A small CTC audio transcriber, trained from scratch: batches of 128.
Rows from block 4 of a small CTC audio transcriber, named by matrix and row number. Rows with one number belong to one channel. Each number is 128 + 24 x the weight over its row's rms, rounded and kept within 0 to 255. All counts start at 0. Numbers have three digits each.
After each channel's rows are labels from the 100 clips, of 14976, where the channel reaches its highest value: "strongest on" is what is common among them. Only what is clearly more common there than usual is listed. The data: short read English sentences (LibriTTS-R). In brackets: how many of the 100, against the usual share in percent.
# convs1: first pointwise conv (model.blocks.4.convs.1.weight, 288x288x1), inputs 144-215
# convs3: second pointwise conv (model.blocks.4.convs.3.weight, 288x288x1, transposed), outputs 144-215

convs1.67:106113135124152132122152124119139092109148174099114076157125143098168078117157141131153134121129122110138150183146119103099192124090167120126126130124102127143109110165131120100156096110157124096145128116121111114165
convs3.67:124119114142080117137119127124133131185081124132154119128151130134117133142135116124130126081127106161115132106159141103114144142151108115116123133089133102139129125145138115112112087136139144120158122125130130096130
strongest on: the word "and" (26 vs 10.4)

convs1.194:101165134183113139121145113153145141134148099117104126141127149090122118130150124054128129117157156115107136167092118126108082130152110099168143106154154130122137189190127108158108079116115144109128044129120102122187
convs3.194:121139180112143133104115109080108137091093162111116133101111130163118139124122168116118157100104125140135141084165112146139133121155098129155142097113138135135112087123109109125114140138095132092110128115151159086126
strongest on: the word "be" (37 vs 4.5)

convs1.168:154093122119150122150096097128129090106129115132084106141115115105113132130152152144135175129123103121144100170094133111138078147139092117134140141130138164110125104157081160152093129116133114117119159115156149124104
convs3.168:101116132169090159114132156072107178139132137122113130118152139092114102119153118166154129069135130125132172121128145144122167104162109130148161139132132103104156110168145144159093118146148126150130144134114138196120
strongest on: the word "i" (46 vs 18.6)

convs1.271:127164139108177118090124126135164132114126135147148092158127140123128190164104093129147143124123123133143086150160118169126106131162130127140104113104136158147105144149104064114079103079153120116099152140119145112160
convs3.271:139101138109131091101115187141138123088119141150130118079102133102168087131152114134131094109154121123093094133159146134101115137141144122127143171132082118136175165142160113119172148158161102100125093145124133142118
strongest on: the word "mrs" (28 vs 0.5); the word "is" (26 vs 8.1)

convs1.38:114098131130104136118112116123096106068113136103102098126138124142162119127122178150143130192087134130174127139144142176126161130117121109137130108152144136155135151206153126148110122118121117155120128141124135159147
convs3.38:076129112129104105165124111127135161105127114116174091123130148150179128127122176137094126099113139110093096108134111127149081111088159118114120117082119151168126174112109127104149115133124139105116125122135099101144
strongest on: the word "you" (54 vs 15)

convs1.243:118140152097180101124091128132132154128161140137088135122129137150141149140116173112126121130124143106161124123117139129112150128153128109160163109101137103149121125190120151124164115135151098151082094141128149099091
convs3.243:154135106150088099144093100133158084151098142135116122154110116145127132153134111146176151142148097155088122118095098121159094152149106104117150095147106133092111116145166096143153123141141140108122141096100129151149
strongest on: the word "you" (46 vs 15)

convs1.146:080167128098131095097115147146084115133097145073148136179131100086115125137101124158135103125085127148118129110112141136125143124091117185096108095116121095149119164114114173163165145130160132107144138144107108099118
convs3.146:164129112150153086180104109111118084118164119146084119151128146132125105138126137186101113165159147181106093131122105126091149133139146117122115132109118141095140131057131090092145136109119151087108133136170130126112
strongest on: the word "he" (64 vs 11.3)

convs1.77:109119153143138140133122130156092125125163126135112175127139123110129156125107148124141149117162168115198123106148129126192140129139128100138134103066091122150096149144107104123128145105138137137148172116132073147146
convs3.77:144095137141108121105123092131173114180134117142114113143141106168134121105124122115159106134134157121148154130116105096160072110123114132139144111178166124134123135109121076138132126128127126166091088105144113169148
strongest on: the word "me" (38 vs 4.8)

convs1.36:120129157120132127107117120130145141076106156119139123141136143144137075093159146163112142155145160157093073186120149161117130157121119105125107068151140139105172086128133119142137134121113109135123151174152120098164
convs3.36:132132135159139104093128154126115112180094123150124147117171158124163117144121183093125121118108143090120107131125126121124116115122159108135093137136132140144148100115160110140123137117142125124122135158123122108126
strongest on: the word "is" (26 vs 8.1)

convs1.183:140131132136110100087122111120120096154120099125112102144125122109127119121115135149123106124129111125157148134145144132136128154167136114165151109134182145125122111142130152064070115137154120119171102125136148128176
convs3.183:099111129103168136137111105108111122136113126123161098043079132119141139078144128167130135111140138105151153107140154132138142103134158149144121131137143095138107142136129107137116102095168132159097140119155136133116
strongest on: the word "not" (30 vs 6.2)

convs1.106:128115120104115135082108136115131174113168127085124159120202169146122140122139108159159110124146123106140144152103145139148132118136134114075103114140112087098117144106115169126112141165120132135131153147181107125123
convs3.106:159126147148108139177125100105096148149150159133104123134133091165123185154099146109142110150094123111149106148161157152113089123130103121130161138142152179103117130147080149129096143179129122175136116113134104132144
strongest on: the word "to" (35 vs 14.4)

convs1.92:091115116117107086120154128168143145124119102115087146123130156107126141111121125136122147141093096087115148147167133173102145122127126119109167122140121106149132101132106105111105151166123092161121141158143086152076
convs3.92:122130142119076104117111143165132113097118147137125124147079117143123091123171079140183140165146116111124142092118156097124148071122083144108153140116114130114149150157170164142146102118160133144129119093155150137135
strongest on: the word "of" (25 vs 9.6)

convs1.172:139174122115110139130110159090141092133120126144096161100163134096122108105112132118157121122113097161126137140101136137163192120131171138155138120168153092120133133129105114159123110095130103099166099122115150158146
convs3.172:163120160138114120101134133115136158133112126112147111127135126157119124118096140112135077107089129134134174142100100115153153163147132132094138156182145110150124171137154132158165095132118116123122147110154104088123
strongest on: the word "yes" (29 vs 1.2)

convs1.73:150089133160110120135129173099145130106151124114092085142162110122129119103170138082123168100126143122124074058128116157125137109139107142116075149130155109080129134142126154097089141113164158138096166140142120128123
convs3.73:125124159128128223117128155156099114166117100068109163134129125164160156152180102130136109137163141137109107115140151105127134137153105141143089113141142147127136114122128144148148146124136118153087133174125185117159
strongest on: the word "to" (43 vs 14.4)

convs1.120:093140097105129194137107134124131140131169109176141145114154111157098140118127150151123137130106122124137123119122203123093139125146106123152120129110181125146103104174168117113168144127090168138086148149110152131157
convs3.120:168127110110127125119123141121152154120131089106129120137124105098135120200135138135133114150108130147184134133162125067115173119134148139154099119097107149141138130181119137125136113174125133114081114088099112113139
strongest on: text has "what" (25 vs 5)

convs1.7:145141127103137136099070109115111106154115124182139092166130094109086157129118132111132113127091114134143204115127141111157095101141161103153113118152144163124114141109133123112128164115143160131164121137165120116106
convs3.7:085162125134150157099151091145115101107149165101201119147128124162106147107130121115136145124102133136148148133119117149130142102124155167130129119161099147117107133155148132136167120168094164114128124127117109139117
strongest on: the word "the" (57 vs 24.7)

convs1.17:156173103139102154129124103127130173108121155143136089118106146134137126149108133105133081134159112097161133145160136118123154145109133114140129086162105102113094104141098120098126115103119100119110153125115124159105
convs3.17:097128128092135094129073143145064130108131120116157147163153151094084105093120140100076133101101154084127121153119124115110129103132104130154157101141105123135126145088124125130128130132128084165130098151121145101136
strongest on: the word "you" (43 vs 15)

convs1.157:132158151141112128086171129135184126185135105166133108131067118098089160150155117103155131129164141109122119102117116147113109153128109159169142122165150162174119128106116117122125122154161139140086106133137151143121
convs3.157:142116095129116144107112163169112129092137153098129157140156104104144121116088144146151114109075134139116154127120136148162125151100093187142190117143081150130112133145122119089152087154149107150126136122122112129137
strongest on: the word "was" (28 vs 9.6)

convs1.89:157116114110124119108152112150124171143124187149133101090119129126151172090119120115135127124146125151136117139087091126121165132134147090138151078154113153147126130128111105186188158126109105136157113144113132117118
convs3.89:121142134087086110172135160158140109166060106143162098113143103091141156154169117122130139077167139099110135126112114108115136120113095110139125117149160143147138087141159173151114140126121128132113107113165120128121
strongest on: the word "of" (26 vs 9.6)

convs1.122:132139101109112171109151079148112104124152138136135117128129132140137127154137104172136153208138171139141100146128112156131132134139160127174134138155131124133167099143147112131142148164160123134103143115131165105181
convs3.122:102109154113136137121142057122142099130117134137128144139129144140124155162160167092123131134154124131130137142130090151153133124127124101160161121139160131102129129114150133128169098174098149151097090127095153163120
strongest on: the word "and" (30 vs 10.4)

convs1.43:120095150106099146135129149128091170112172098096118139117158139111170153175182159136127089119141160132092143191137185112105140146140158100144039123126132100125146120111138141110128146164126168156105122141107155125152
convs3.43:137096131095122120126118141177130153154157106115139125159090177111124134114132150096126115136105158126133144156119176088100135159129127114116093093107138103149122120123138129158118151106147133154173145130147149127123
strongest on: the word "to" (68 vs 14.4)

convs1.277:133114139162130146153103124122156136139112150148134141165156189118117155112117130103124138129150103156102074097149108146114181140126155167144078134136119163103146151144090151120121128117180111159140121078136107144113
convs3.277:139100130186094146135104104127123137139111136091070113105126155107094137115139130123176114078108116132186164120075129110165147126100137102110109078134132145147106129101140121150119100115103106147113103134153104104157
strongest on: the word "he" (43 vs 11.3)

convs1.208:142146147104117133109144088112146138136097128138135133135093103122159106099153148097125121133112151170117121120141108140115142132105112169128119139117112111124122138125136139126138115102180115165133152130137108094116
convs3.208:136136124125126112130099158096112125117149136144152117115128135172109168115112092131102117136085111099151102113172111157119132094170109123069114128149141079115131148147111132137093125133161106076181089143154103142099
strongest on: the word "the" (57 vs 24.7); the word "of" (25 vs 9.6)

convs1.61:122101117075108146122096170124115157144159140080133165114158131124155161118079121125134126153129154105113118096107092094134114147119169166128118139151139124079142117065128110183096124123124134116120132120094101105165
convs3.61:105080125097138119127171098135099124123160122101125121163151147064151110108142095102121155124099160133111138119112130115118140125121102120166125073146161137132089110064134125100129142144115146161118104114157163115101
strongest on: the word "you" (59 vs 15)

convs1.234:149132133128120113148136134125166149152156102104141118109061124149102161096139147165161136175090136091132113131173133130151166137072114134137080117142163123147104137189159115142075107131120132139130158148116098145124
convs3.234:089117114087130147110155135125121118125167176130130132160125098173149087141136135153100125148091134159139193114129121156121102140126122118152140123102129148097109176083186133110117089138121119143114123103110082120113
strongest on: the word "the" (56 vs 24.7)

convs1.223:132127126124131139112131134091112075147132144145144127111139138121148132118101122128142175094113114125080109158143116123121134123090137137142154130193168132145145136107102110159141115097128149168100166103117143161156
convs3.223:132128151167137108134132126142086121147176153148149095137121126105085102145115079148148153115155140133122090169143110135100140110129138141130170101181130151124155115123164132087130133123164076138100121131088139120120
strongest on: the word "that" (29 vs 7.2)

convs1.69:144080142158123135161110127135111146156084118080131137208122101116101114114100113134117110155099109177141161074122124123077124178141126123130178110131138121169086150097161077115132124129120150104128112148141130126132
convs3.69:159103138131163186148148144137119184137147119108088147087134136173198115132107140095111104104131151146127179137176141152168137125173106115163130130081133124140114128129129113130177129144132151126134106103142152107137
strongest on: the word "he" (32 vs 11.3)

convs1.81:115088068072103081110136131182153127070162093101131107126170110125100068110132146148120106122075173117121121163095131151125124131126133140131133162120168124106143114122150118115160152118065145132121116111155138134176
convs3.81:114126127100142120100138152120126139104121142101126093108123114131136180108097086162115116128129131095123168132115079144145167136161144144159096119128132167136115141115103157115142160114157078124175092121111151147133
strongest on: the word "he" (31 vs 11.3)

convs1.117:123163108166100119168137097165158123149118124101132184140136124121138112139145115075163135128102142119114113110142123168121132137142095105107146136167138097111118092140113130124115167093089129174103084114080146075138
convs3.117:099097133144115144129151134113154110118138161067104130125113114108087133096108108161125089077146108133114096105176152163143058157143104117078134135126176115160135112131145083115127147126101139128115133130163139158103
strongest on: the word "she" (39 vs 5.6); the word "he" (28 vs 11.3)

convs1.2:169108132150121173171156136140166126150124143099152129141078167115105097116085158156178147163099119141116109121103160137167103116165108146153149153142125137116088133162141181087100124111138115164160128153102172131130
convs3.2:179164108118100110154133128086121119124125139106111128166160120131102159156179159122159155104113160115131083137145115115119143174103156179120105149099115156164131165158119122163099088138156146109166139148100139112132
strongest on: text has "yes" (25 vs 1.3)

convs1.58:142153126114129147083158092155132146146099116148075139157155091129108118124117124115151121126134084127142139171145078144118128157066131090116054155142116124141148156121131106141140180171100099122128109105150145115125
convs3.58:113144128131163142078092121137128135141178147079131109181121104131101097168139141118137104105098074114118132117121112099141126157093155127148117135101109164110159107116166065112140174149096099175185106135130122070091
strongest on: the word "mr" (27 vs 1.3); the word "must" (25 vs 1.5)

convs1.166:146108156150123123195083116119167120103111126115123143137102103094139142122101094141118128102127158123123151134115128137145164121103201115143142164111106126130086152177118135113110173078141134117160138103129148089132
convs3.166:110122105133164144117114132122106128123104121112178174149113116134169146165121123194130196108114097122107092075135093136100139071130160122167149136116121115114098140148098137122132126111152122162118130134096125127175
strongest on: the word "the" (63 vs 24.7); the word "that" (26 vs 7.2)

convs1.282:146103142143171115113076139107124107095134171096102117148075145100126157120105111157110117104146107141126159146150113111139120101150132128146109119123106155135122111129095164152140128128117127146121066129147094120128
convs3.282:131149167140117141148172112099139105104120178148117122137141131128077104131144148094085113130103151139156122134180098131131082104146089146121141113141108097135118131133185126125154153098166153098144125116154130147172
strongest on: the word "to" (35 vs 14.4)

convs1.95:138138121133160134118126134162158127130094133116170125121160094143147144142109104153103117099111154140093122146100099100131150138146139152132137119173135144110117121144138153177097079141120120159122107106145117114085
convs3.95:121151136108186107079170128131121112137099109131144125178069111133150159160100134111158144115116109159129136100139090157151190119140160133109156150124168074133158150139090147120165109159086115127150093169153147140145
strongest on: the word "is" (39 vs 8.1); the word "it" (34 vs 12.1)

convs1.76:142140166163102181136143174154097143109117125120121114118068127133145140128104148149137127098116123103109087113141077158138132140096143106162124148099101148127099139135105149130125134115099158114138113091149106118062
convs3.76:100154131084071095121148146127126121082132146119108118172124126157130133139148170159129096108182117160059169102110119149154126129133158126159169132151127160129126141114116131151125146104132109082160092089122102114113
strongest on: the word "i" (87 vs 18.6)

convs1.240:154140168119133131146148083105118113142101111133082134139142139164124098121136123146150145101137183093088115132123110144120154150102113108118129117135144082147127105120133151110138149167108125128163091173132090132119
convs3.240:122140142109099123150090160102121129157177105112125094118118149147145139142131150164095090132118093132152092125126106124117146115112158119098155125155154096110142099143111128121139083115122162139092130173131137111133
strongest on: the word "to" (40 vs 14.4)

convs1.68:107140166151150141125133139156125115155092123136106164140147134104121126088147129149138163154131112128121135132138156106155131132108140140154102144123120109159129109088147130161112171150163114155109131168118134175111
convs3.68:079118163113161109112093130139124137165099119156100105065141125119135121093128117122129172095145115128096152149100078177108123107114112128149120104159114116132113119091124166111125151177132136160110155075130111108167
strongest on: the word "to" (33 vs 14.4)

convs1.197:159122168099099144108129108136152164152118119120165111114173108154115146190133108156111148081068096157119138098103118108116128161128166162140088101129129148100109141127109140134127112100100133124114161100137122148134
convs3.197:137123110099147155133091104156097152159129123125119123146087108117116118185089156130182143141124207094148075102110150150121117116111108131066167162130149097155115177086106119172137090127123122143136144122162165159116
strongest on: the word "of" (33 vs 9.6)

convs1.261:156173157090129136108072079152146146083128127106125110134150128098128174150148132144124183079145135140134137112129124108167143167103138108069146114100134119135124137151106125131130136117167148112141099136117139138114
convs3.261:186133114113137181130136140132114115122140128132123117140148129102092149143092110089117107120140106107100154146090122080114077195143133087151119143127147134117123121134201138142107107149164093148153131133087133135085
strongest on: the word "was" (80 vs 9.6)

convs1.13:123162114107088121146127132140142125182131129127146098100111137154103145141149148126130169153156108106115149092092161116161129153096132117115159083123147103152120130162103127112095146135128115091168126153134127074117
convs3.13:128126093114128153102094082123154168116115152115145146134132124136093100084126123139143125130085083096112095130124134155128125109102079129090160104118142107147129158126129105163148144152088150089156092125090118083097
strongest on: the word "the" (74 vs 24.7); the word "of" (27 vs 9.6)

convs1.236:130122131122143123147114148127185189140146160129083151159112130165138162113116101135150151107144189098134140127083156122146164064129140090115123128089132100157108113095139120165127120128153127132159131114104077113106
convs3.236:180150177152116118154161118173122181142149093194085138095156114115124110136133099107110111129116119104164114105132082118101134116106126113115152077165122140130109126139089157097148087117123113103116135158129107131094
strongest on: the word "was" (62 vs 9.6)

convs1.195:107136125099156137146131120128134117105080129138073112105130084097111090129137112122095125159151163066127129100083157130127121166154158117116127161097120125117069131156153127106151120130103154172140127129135147115117
convs3.195:202130167125146091163130097088141108106125162158127162115155123144134158127124139116115093167147115132119119133088115147152145100097128133090093150118105142150126119086138126108155139122140122132178121139100148150144
strongest on: the word "he" (31 vs 11.3)

convs1.202:141175117125146082118146084057114151089093131130126120158114166128229160116164155123121160098118122075097126134153123126116112142132093127121163141124129146095127168066100138137130148133145148100119142150128082157200
convs3.202:162144126109156091148103099117098101133134086118118155103124132153095142143131108155140104164136100130125152138106104112133053115111124080086161123140116153121122135116129153112157107116125126129117145126134171115108
strongest on: the word "and" (36 vs 10.4)

convs1.176:161131152162127108103068128141153117143109113121096105131091111103149110094128144114160158106120095095160122121148122141147168154139116113135131147083153127089127126133117116138097117129176117105155132125112153191081
convs3.176:118106146114164148147143161131106093158145111065142166132110114109158094121119134161126142118141117142154143146151122120072130141124118143088121142110159123124131121110146114191150099127104145144144142130117133102147
strongest on: the word "she" (35 vs 5.6); the word "said" (31 vs 6.4)

convs1.103:119141166142141096161117065105151120112138121181129114123125101113106134153103117075103136122132150088128154123115158176085130105151096097155125078115117159098101136140129119114137118156190121110138091066142129135128
convs3.103:112104169131135115158140114164160099130110126145099118119126117139164106101121138123134146083130112116086109134098132151129138107171153126099119103152096146139165131084116137135126156142129140163176116154088162115123
strongest on: the word "what" (27 vs 4.9)

convs1.156:116098136180124121111135131142158117106100112091139153158108108162145128119122140164120160122102116133134125135141121138112119113085168115145124167116152143150167134157141128137136127142158111151129107137131100116182
convs3.156:135140137091164122154135137110179143134170064133086141162141159136115137140136118105121157117111131143135140148114167132142148101146137138125135113157122098124155123180102113119083063184182126133126093132152122111122
strongest on: the word "he" (34 vs 11.3); the word "you" (33 vs 15)