{"model": "CTC audio transcriber", "dataset": "short read English sentences (LibriTTS-R)", "train_examples": 26041, "gain_aug_db": 6, "n_mels": 64, "hop_length": 160, "input": "log_mel", "spec_augment": false, "win_length": 400, "tokenizer": "word", "vocab_size": 5132, "arch": "quartznet", "norm": "batchnorm", "activation": "relu", "depths": [1, 1, 4, 1], "kernel_size": 25, "stem": "single", "widths": [192, 240, 288, 368], "init": "kaiming_normal", "residual_init": "none", "optimizer": "muon", "muon_scale": "original", "lr": 0.028, "momentum": 0.9, "nesterov": true, "orthogonalizer": "newton_schulz_5", "adamw_lr_other_params": 0.0007, "grad_clip": 5.0, "steps": 11600, "batch_size": 128, "epochs": 57.0, "lr_schedule": "cosine", "final_lr_fraction": 0.01, "warmup_steps": 230, "weight_decay": 0.02, "adamw_weight_decay_other_params": 0.05}
Rows from block 2 of a small CTC audio transcriber, named by matrix and row number. Rows with one number belong to one channel. Each number is 500 + 50 x the weight over its row's rms, rounded and kept within 0 to 999. All counts start at 0. Numbers have three digits each.
After each channel's rows are labels from the 100 clips, of 14976, where the channel reaches its highest value: "top examples" is what is common among them. Only what is clearly more common there than usual is listed. The data: short read English sentences (LibriTTS-R). In brackets: how many of the 100, against the usual share in percent.
# convs1: first pointwise conv (model.blocks.2.convs.1.weight, 288x240x1), inputs 80-159
# convs3: second pointwise conv (model.blocks.2.convs.3.weight, 288x288x1, transposed), outputs 72-143

convs1.45:539452561476534549413448539549478497492623592440501506550518496581449445545546537522474505451519462605483463568497400552517481538471558473506456529536534416566492503460497432468541443499462606473502559482439473480534589424507579484493595430
convs3.45:552476442478539432488504390569525457504559426533492506521550513473568515496530464524485507548499558474558474500458494502443391554505501455529452421441468483560563553481448460491534494423514620459449525491532542517543
top examples: voice: female (85 vs 53.9)

convs1.122:530478465538480514521433475480603580519534473561528570534374449441536511473532566465536529482507438477639500507538479510564556493519630444496443428461494540463469521509473545483581588456569546469481545493476465535561437550531474479536451499
convs3.122:496518553501477594496453667570468500530522478576516496525487422515562539590566490479537464505544433489495535618508500520511559479545442605559424505536571465570544557514593576470462505446515483475447480460506446503429
top examples: voice: female (87 vs 53.9)

convs1.161:491389482557536493526537566541454442532527446460480595509512499545513484535475540541504485438568482538471650583536430478551455467564549494580567517522436548477545497509459490368515537400532491573429437554483477467541590576510560507536493530
convs3.161:474569505537533518482490489533505575539482539401415524462546468500480472420511451485530500423444518448466455530479579430506443454504519547521468535548519534409512568538445528519476513477486572478471499687489481456467
top examples: voice: female (81 vs 53.9)

convs1.113:543608462472474512551461581399552533510512471559538505530488489481500575475471535438442542600508495442566434453561567559473554559563417424543474485557485459604488572594486464533527543474490514530526424488431367528562549428460491497519513463
convs3.113:566371454461454568453486559509478430477383441463463520560428593475500529509454526494468498458537496526499442558502518486454558439503398483451515485466477468533455404565564394500435535547453459530485472523522489537589
top examples: the word "is" (25 vs 8.1)

convs1.130:491539659543535510468551545445432518506545519476586554501501397554530524529502442573492479408522577486408469479461503447497501413558529458528601435504558482547542449503477388426541439526506529502486585575580569528489521407522457529524598470
convs3.130:507524568579476509488488490454502458462499534570524512484562539550519462496473525537552508435449525497404486527493541459381467533537400470487452438492626484553454498548533475543448514563420441522486593562456561582558
top examples: the word "was" (30 vs 9.6)

convs1.179:555432512420475468499595439456558481515559469495558612542438480450609499579571481473436516537483439466532622477448517477489444505516506427420542430502477375527508456517434515409562538504547451477574518557470512422421483582469472615519530469
convs3.179:435450515484457484461616569463535513530462509473497558498443472479502389435476490480539484455508462473440382489399586523484465424521482451520490476524530532478438511470441370540488381501414474576544432469407513459478
top examples: voice: female (90 vs 53.9)

convs1.201:529532547529487559568479550448469546547536440497511494529559470424469530422565580519520473540479522594537508436489515575565473479458532471527605465513417561474482546512595510390483537434571476560453509507441425475431617552455357460563557545
convs3.201:410538547499455527456415472482468508527473550503476509513485457504501470512496450435528411431542509454542473454450536492605547555450474479482546440552494540587518413560512485541484546485500440446380474425499413520521
top examples: voice: female (81 vs 53.9)

convs1.124:503569532537546537459538488424503504562536419427553441423561548497528530504422466452478526496534522444549512565564499563509521523544479453479614415382530567556514460315534564444530429420547478503517570527601480441578578494566492465415517499
convs3.124:488443517466420595500506476579431506494418499517513573418355598521505480467516441538466514448344471471507495427525538440559509503532556455559541502498522539518420524506561531576437525513504551510501563469504511439433
top examples: the word "i" (40 vs 18.6)

convs1.75:556540568508529525532535558543471483543411490520530509516525428562438593503490511474515404451525425437449451445474457534377503456521492518547495451463485568574541439484434657480531512562517566435548528442508575495442573568468518502434492444
convs3.75:609463603456565492417532468515479467480527606483444548504462455580550479436447440481494446550533480552492409508473416514570468508502396483481416395473477480464520460537587587454477519558538471497519589491439488574471
top examples: the word "was" (26 vs 9.6)

convs1.245:459442531410435506503560538517438424496494526532460515427569439513465595502524457509511528424426497541477480534410549542439526463549477565512536492371476554495436466476556518411498429484567522477543443416633477453480448575520518530374551516
convs3.245:500530561593513533567619540490534382446474492472576496457466455538449511578477460493513546497536454493406585444418509381471448463565516595475472462544527483576485511464487460568459528498435513545515458545472403553560
top examples: text has "what" (25 vs 5)

convs1.193:451526591486426537527533509530485663589518459451480490534415559459499508494504493514482571460489462410455481472517458548530532430399483589516543490471549489540534496477478422414516494501521566485494512526518562460543439447513418523537455480
convs3.193:411451534485500471449461522488479421454462578531498537488511574513478559574495515481450447519579529486449433491567476494574524386502445500518498390438441518474491444560450527545443492525548548537473530482512543459466
top examples: the word "to" (32 vs 14.4)

convs1.252:437442418428552556439446507510528471469463363491441420531485503630596534519520523518437587494484600458464530421440492529497470503504533535449440496535455491479466553523491450480528540374541462589553429456470460506549526416600556583511488526
convs3.252:636496573473489531559452534495477477512427548587520530555479493525468576466536485521529501487506498483471470513554501496556513499398537540570416543579475480430512459387503517538504561441441481497537431480466546534426
top examples: voice: female (83 vs 53.9)

convs1.11:524463626439428545527512540492604404411477618466608437561512581487529501512497475436520417522450546399449451611493545545566510506509480492530524506560439518482516583470460475515506531457473452490482513518397514498477479549508562492570510542
convs3.11:619565613560437473475498557540456607575392456452455531501547507481464495499561555414384480457512475479483515521497526541546556392518507508495587526555558573529546493575565463425491476530410538487462475456498537379488
top examples: voice: female (82 vs 53.9)

convs1.284:510569522419429490441529545503480416588462437481528595588513553514565434533487412455486405526445493588518405495545529585572518513518473482507489569429524477468615557504535396510469487597480459557511486484367479499416510388549446497518512577
convs3.284:554500511470550513482530441474409530472456583447449482420451540473485510465448556503522466502520426552579510494433454579495479519472396426429418461420576533525453506493451405510499507503485526546497540593451511529516
top examples: voice: female (81 vs 53.9)

convs1.123:546541437500485552463560656528472538521554402498548562530512445526487483499501445484406505414552542433451536476612513491476560447539428479538478460528460513520577471536541521465468472529523471465541464539473421522449532451471538576499505374
convs3.123:581543490526447561477517557447436512548443542504541487531433489596538503483528472461499561535498481477591524427548510405500456483483541551449541530496614635378493569470525522564405453468532369542494429564575505459507
top examples: the word "to" (40 vs 14.4)

convs1.20:504478497582428578526462475552483470509485539528504643546503562533543499499530523464510489570514492485537535528518352525484457497579547531480547568569421500462423485522530505502516490490413476533469513453565526561432545518584505524378492610
convs3.20:541550541551526487463515599456523431474425437453441467530524498552527427568440594477560543552398436564472505557481553484479508509487533581454478437515422464502478516455481477514511526545499479451495544544482567590529
top examples: voice: female (87 vs 53.9)

convs1.244:510513490526459426424491550533580498492573537508530497470534575462516510497487487497468462538530483516512402462447507502479584527488567438488453526563444478460589472505493493530419559494519470434513558475507434477505471345478532595545457638
convs3.244:483489455463539510520458565488449563596444551509525572519525594479390455528470648419495431507544589506500539573406538568465517513519516509531518486496516418553543575481417467423409500424461416478627410512490477539500
top examples: voice: female (86 vs 53.9)

convs1.25:493484468495423524509483455412542376486435483517588396451475483484559468509518546446446435361547458467509557542566530450470462453451513498482483577550464492525604586487483499520557529505539549416553441507535479466471537461474474451465526556
convs3.25:455422507500523508502492503499495517518514577508414417582515419447551434552565518486422568399388547530459448442562410587479477419454490464525440468512445519505499608427439455547494468528512491439445428507447530489505
top examples: voice: female (90 vs 53.9)

convs1.177:468506507538460495557498528530451558595594595531569479469481432450546587529445516492530463498539442560465472492588497520496533481513622511511519473487520508482479452452485425516481449472504557424502477504471509475638466588532582537462559451
convs3.177:451493509519561557494414367502614547506387483554447531490476559579491497544451421517537496543477560456507520509501455589581468448558485537542521519615508445525425539423528526412562539527603454491622473582552463521534
top examples: voice: female (83 vs 53.9)

convs1.47:523602447524377503541523517517499529546523510481464521389488552494489516563426554586477430441481455522442511490526512485453526543502510519495602452530556578434500474463568503519524504510428574571506574485478495402474471480499457486526513426
convs3.47:445559477489464472453476547503485500442451519504552541503512428511561527534586457499483423503565484397503489560514485462501490544540511451551540457442533579379446503491568450430417501565429450420517534433521516553448
top examples: the word "was" (25 vs 9.6)

convs1.154:524508570387461565550588609457455512488502555461516475480437471545502614497460451466507468525474488566510499462518476543572529440426552485572488464515479555469517448502469503539515500558539604548367527587592555421379536496522590399546452564
convs3.154:540489442537445514493603462508542488518538505548487540453436562574468598506536488585613449456534568502487465452537492583546535505511505541578484463525574488512493502417403484499444537505532451534487459553523409512549
top examples: voice: female (89 vs 53.9)

convs1.125:481490530570475516550546472489507529533555491525386550474499401391504477431581425481486472577391498577502506507586459533454478458598475447532434626548486492499453576463485476489516444455551486508531566517522586556510468473561521496461450546
convs3.125:512612462517453451561447516522477512434501441570615417486578597440549420571412590540524505449530351525466409469514536535532467433481460557460518502476398539571458591525492540517470457459496563508560463543430492404595
top examples: the word "the" (56 vs 24.7)

convs1.76:440485452533476483559500616558521477488545391419513549477518506522523561447526450428485488373468485480568547509589531624518462446505553459464417428586510440482508448517559424367517463455536554532451466554497506449423504452534451487415481491
convs3.76:528472505499487456477567507491499551522415500431449498594531541569465491600515440488501549509482531421491518537509463552514573457453511447412491486556467382548484501499531429440469500548542564502415483527443466475486
top examples: voice: female (81 vs 53.9)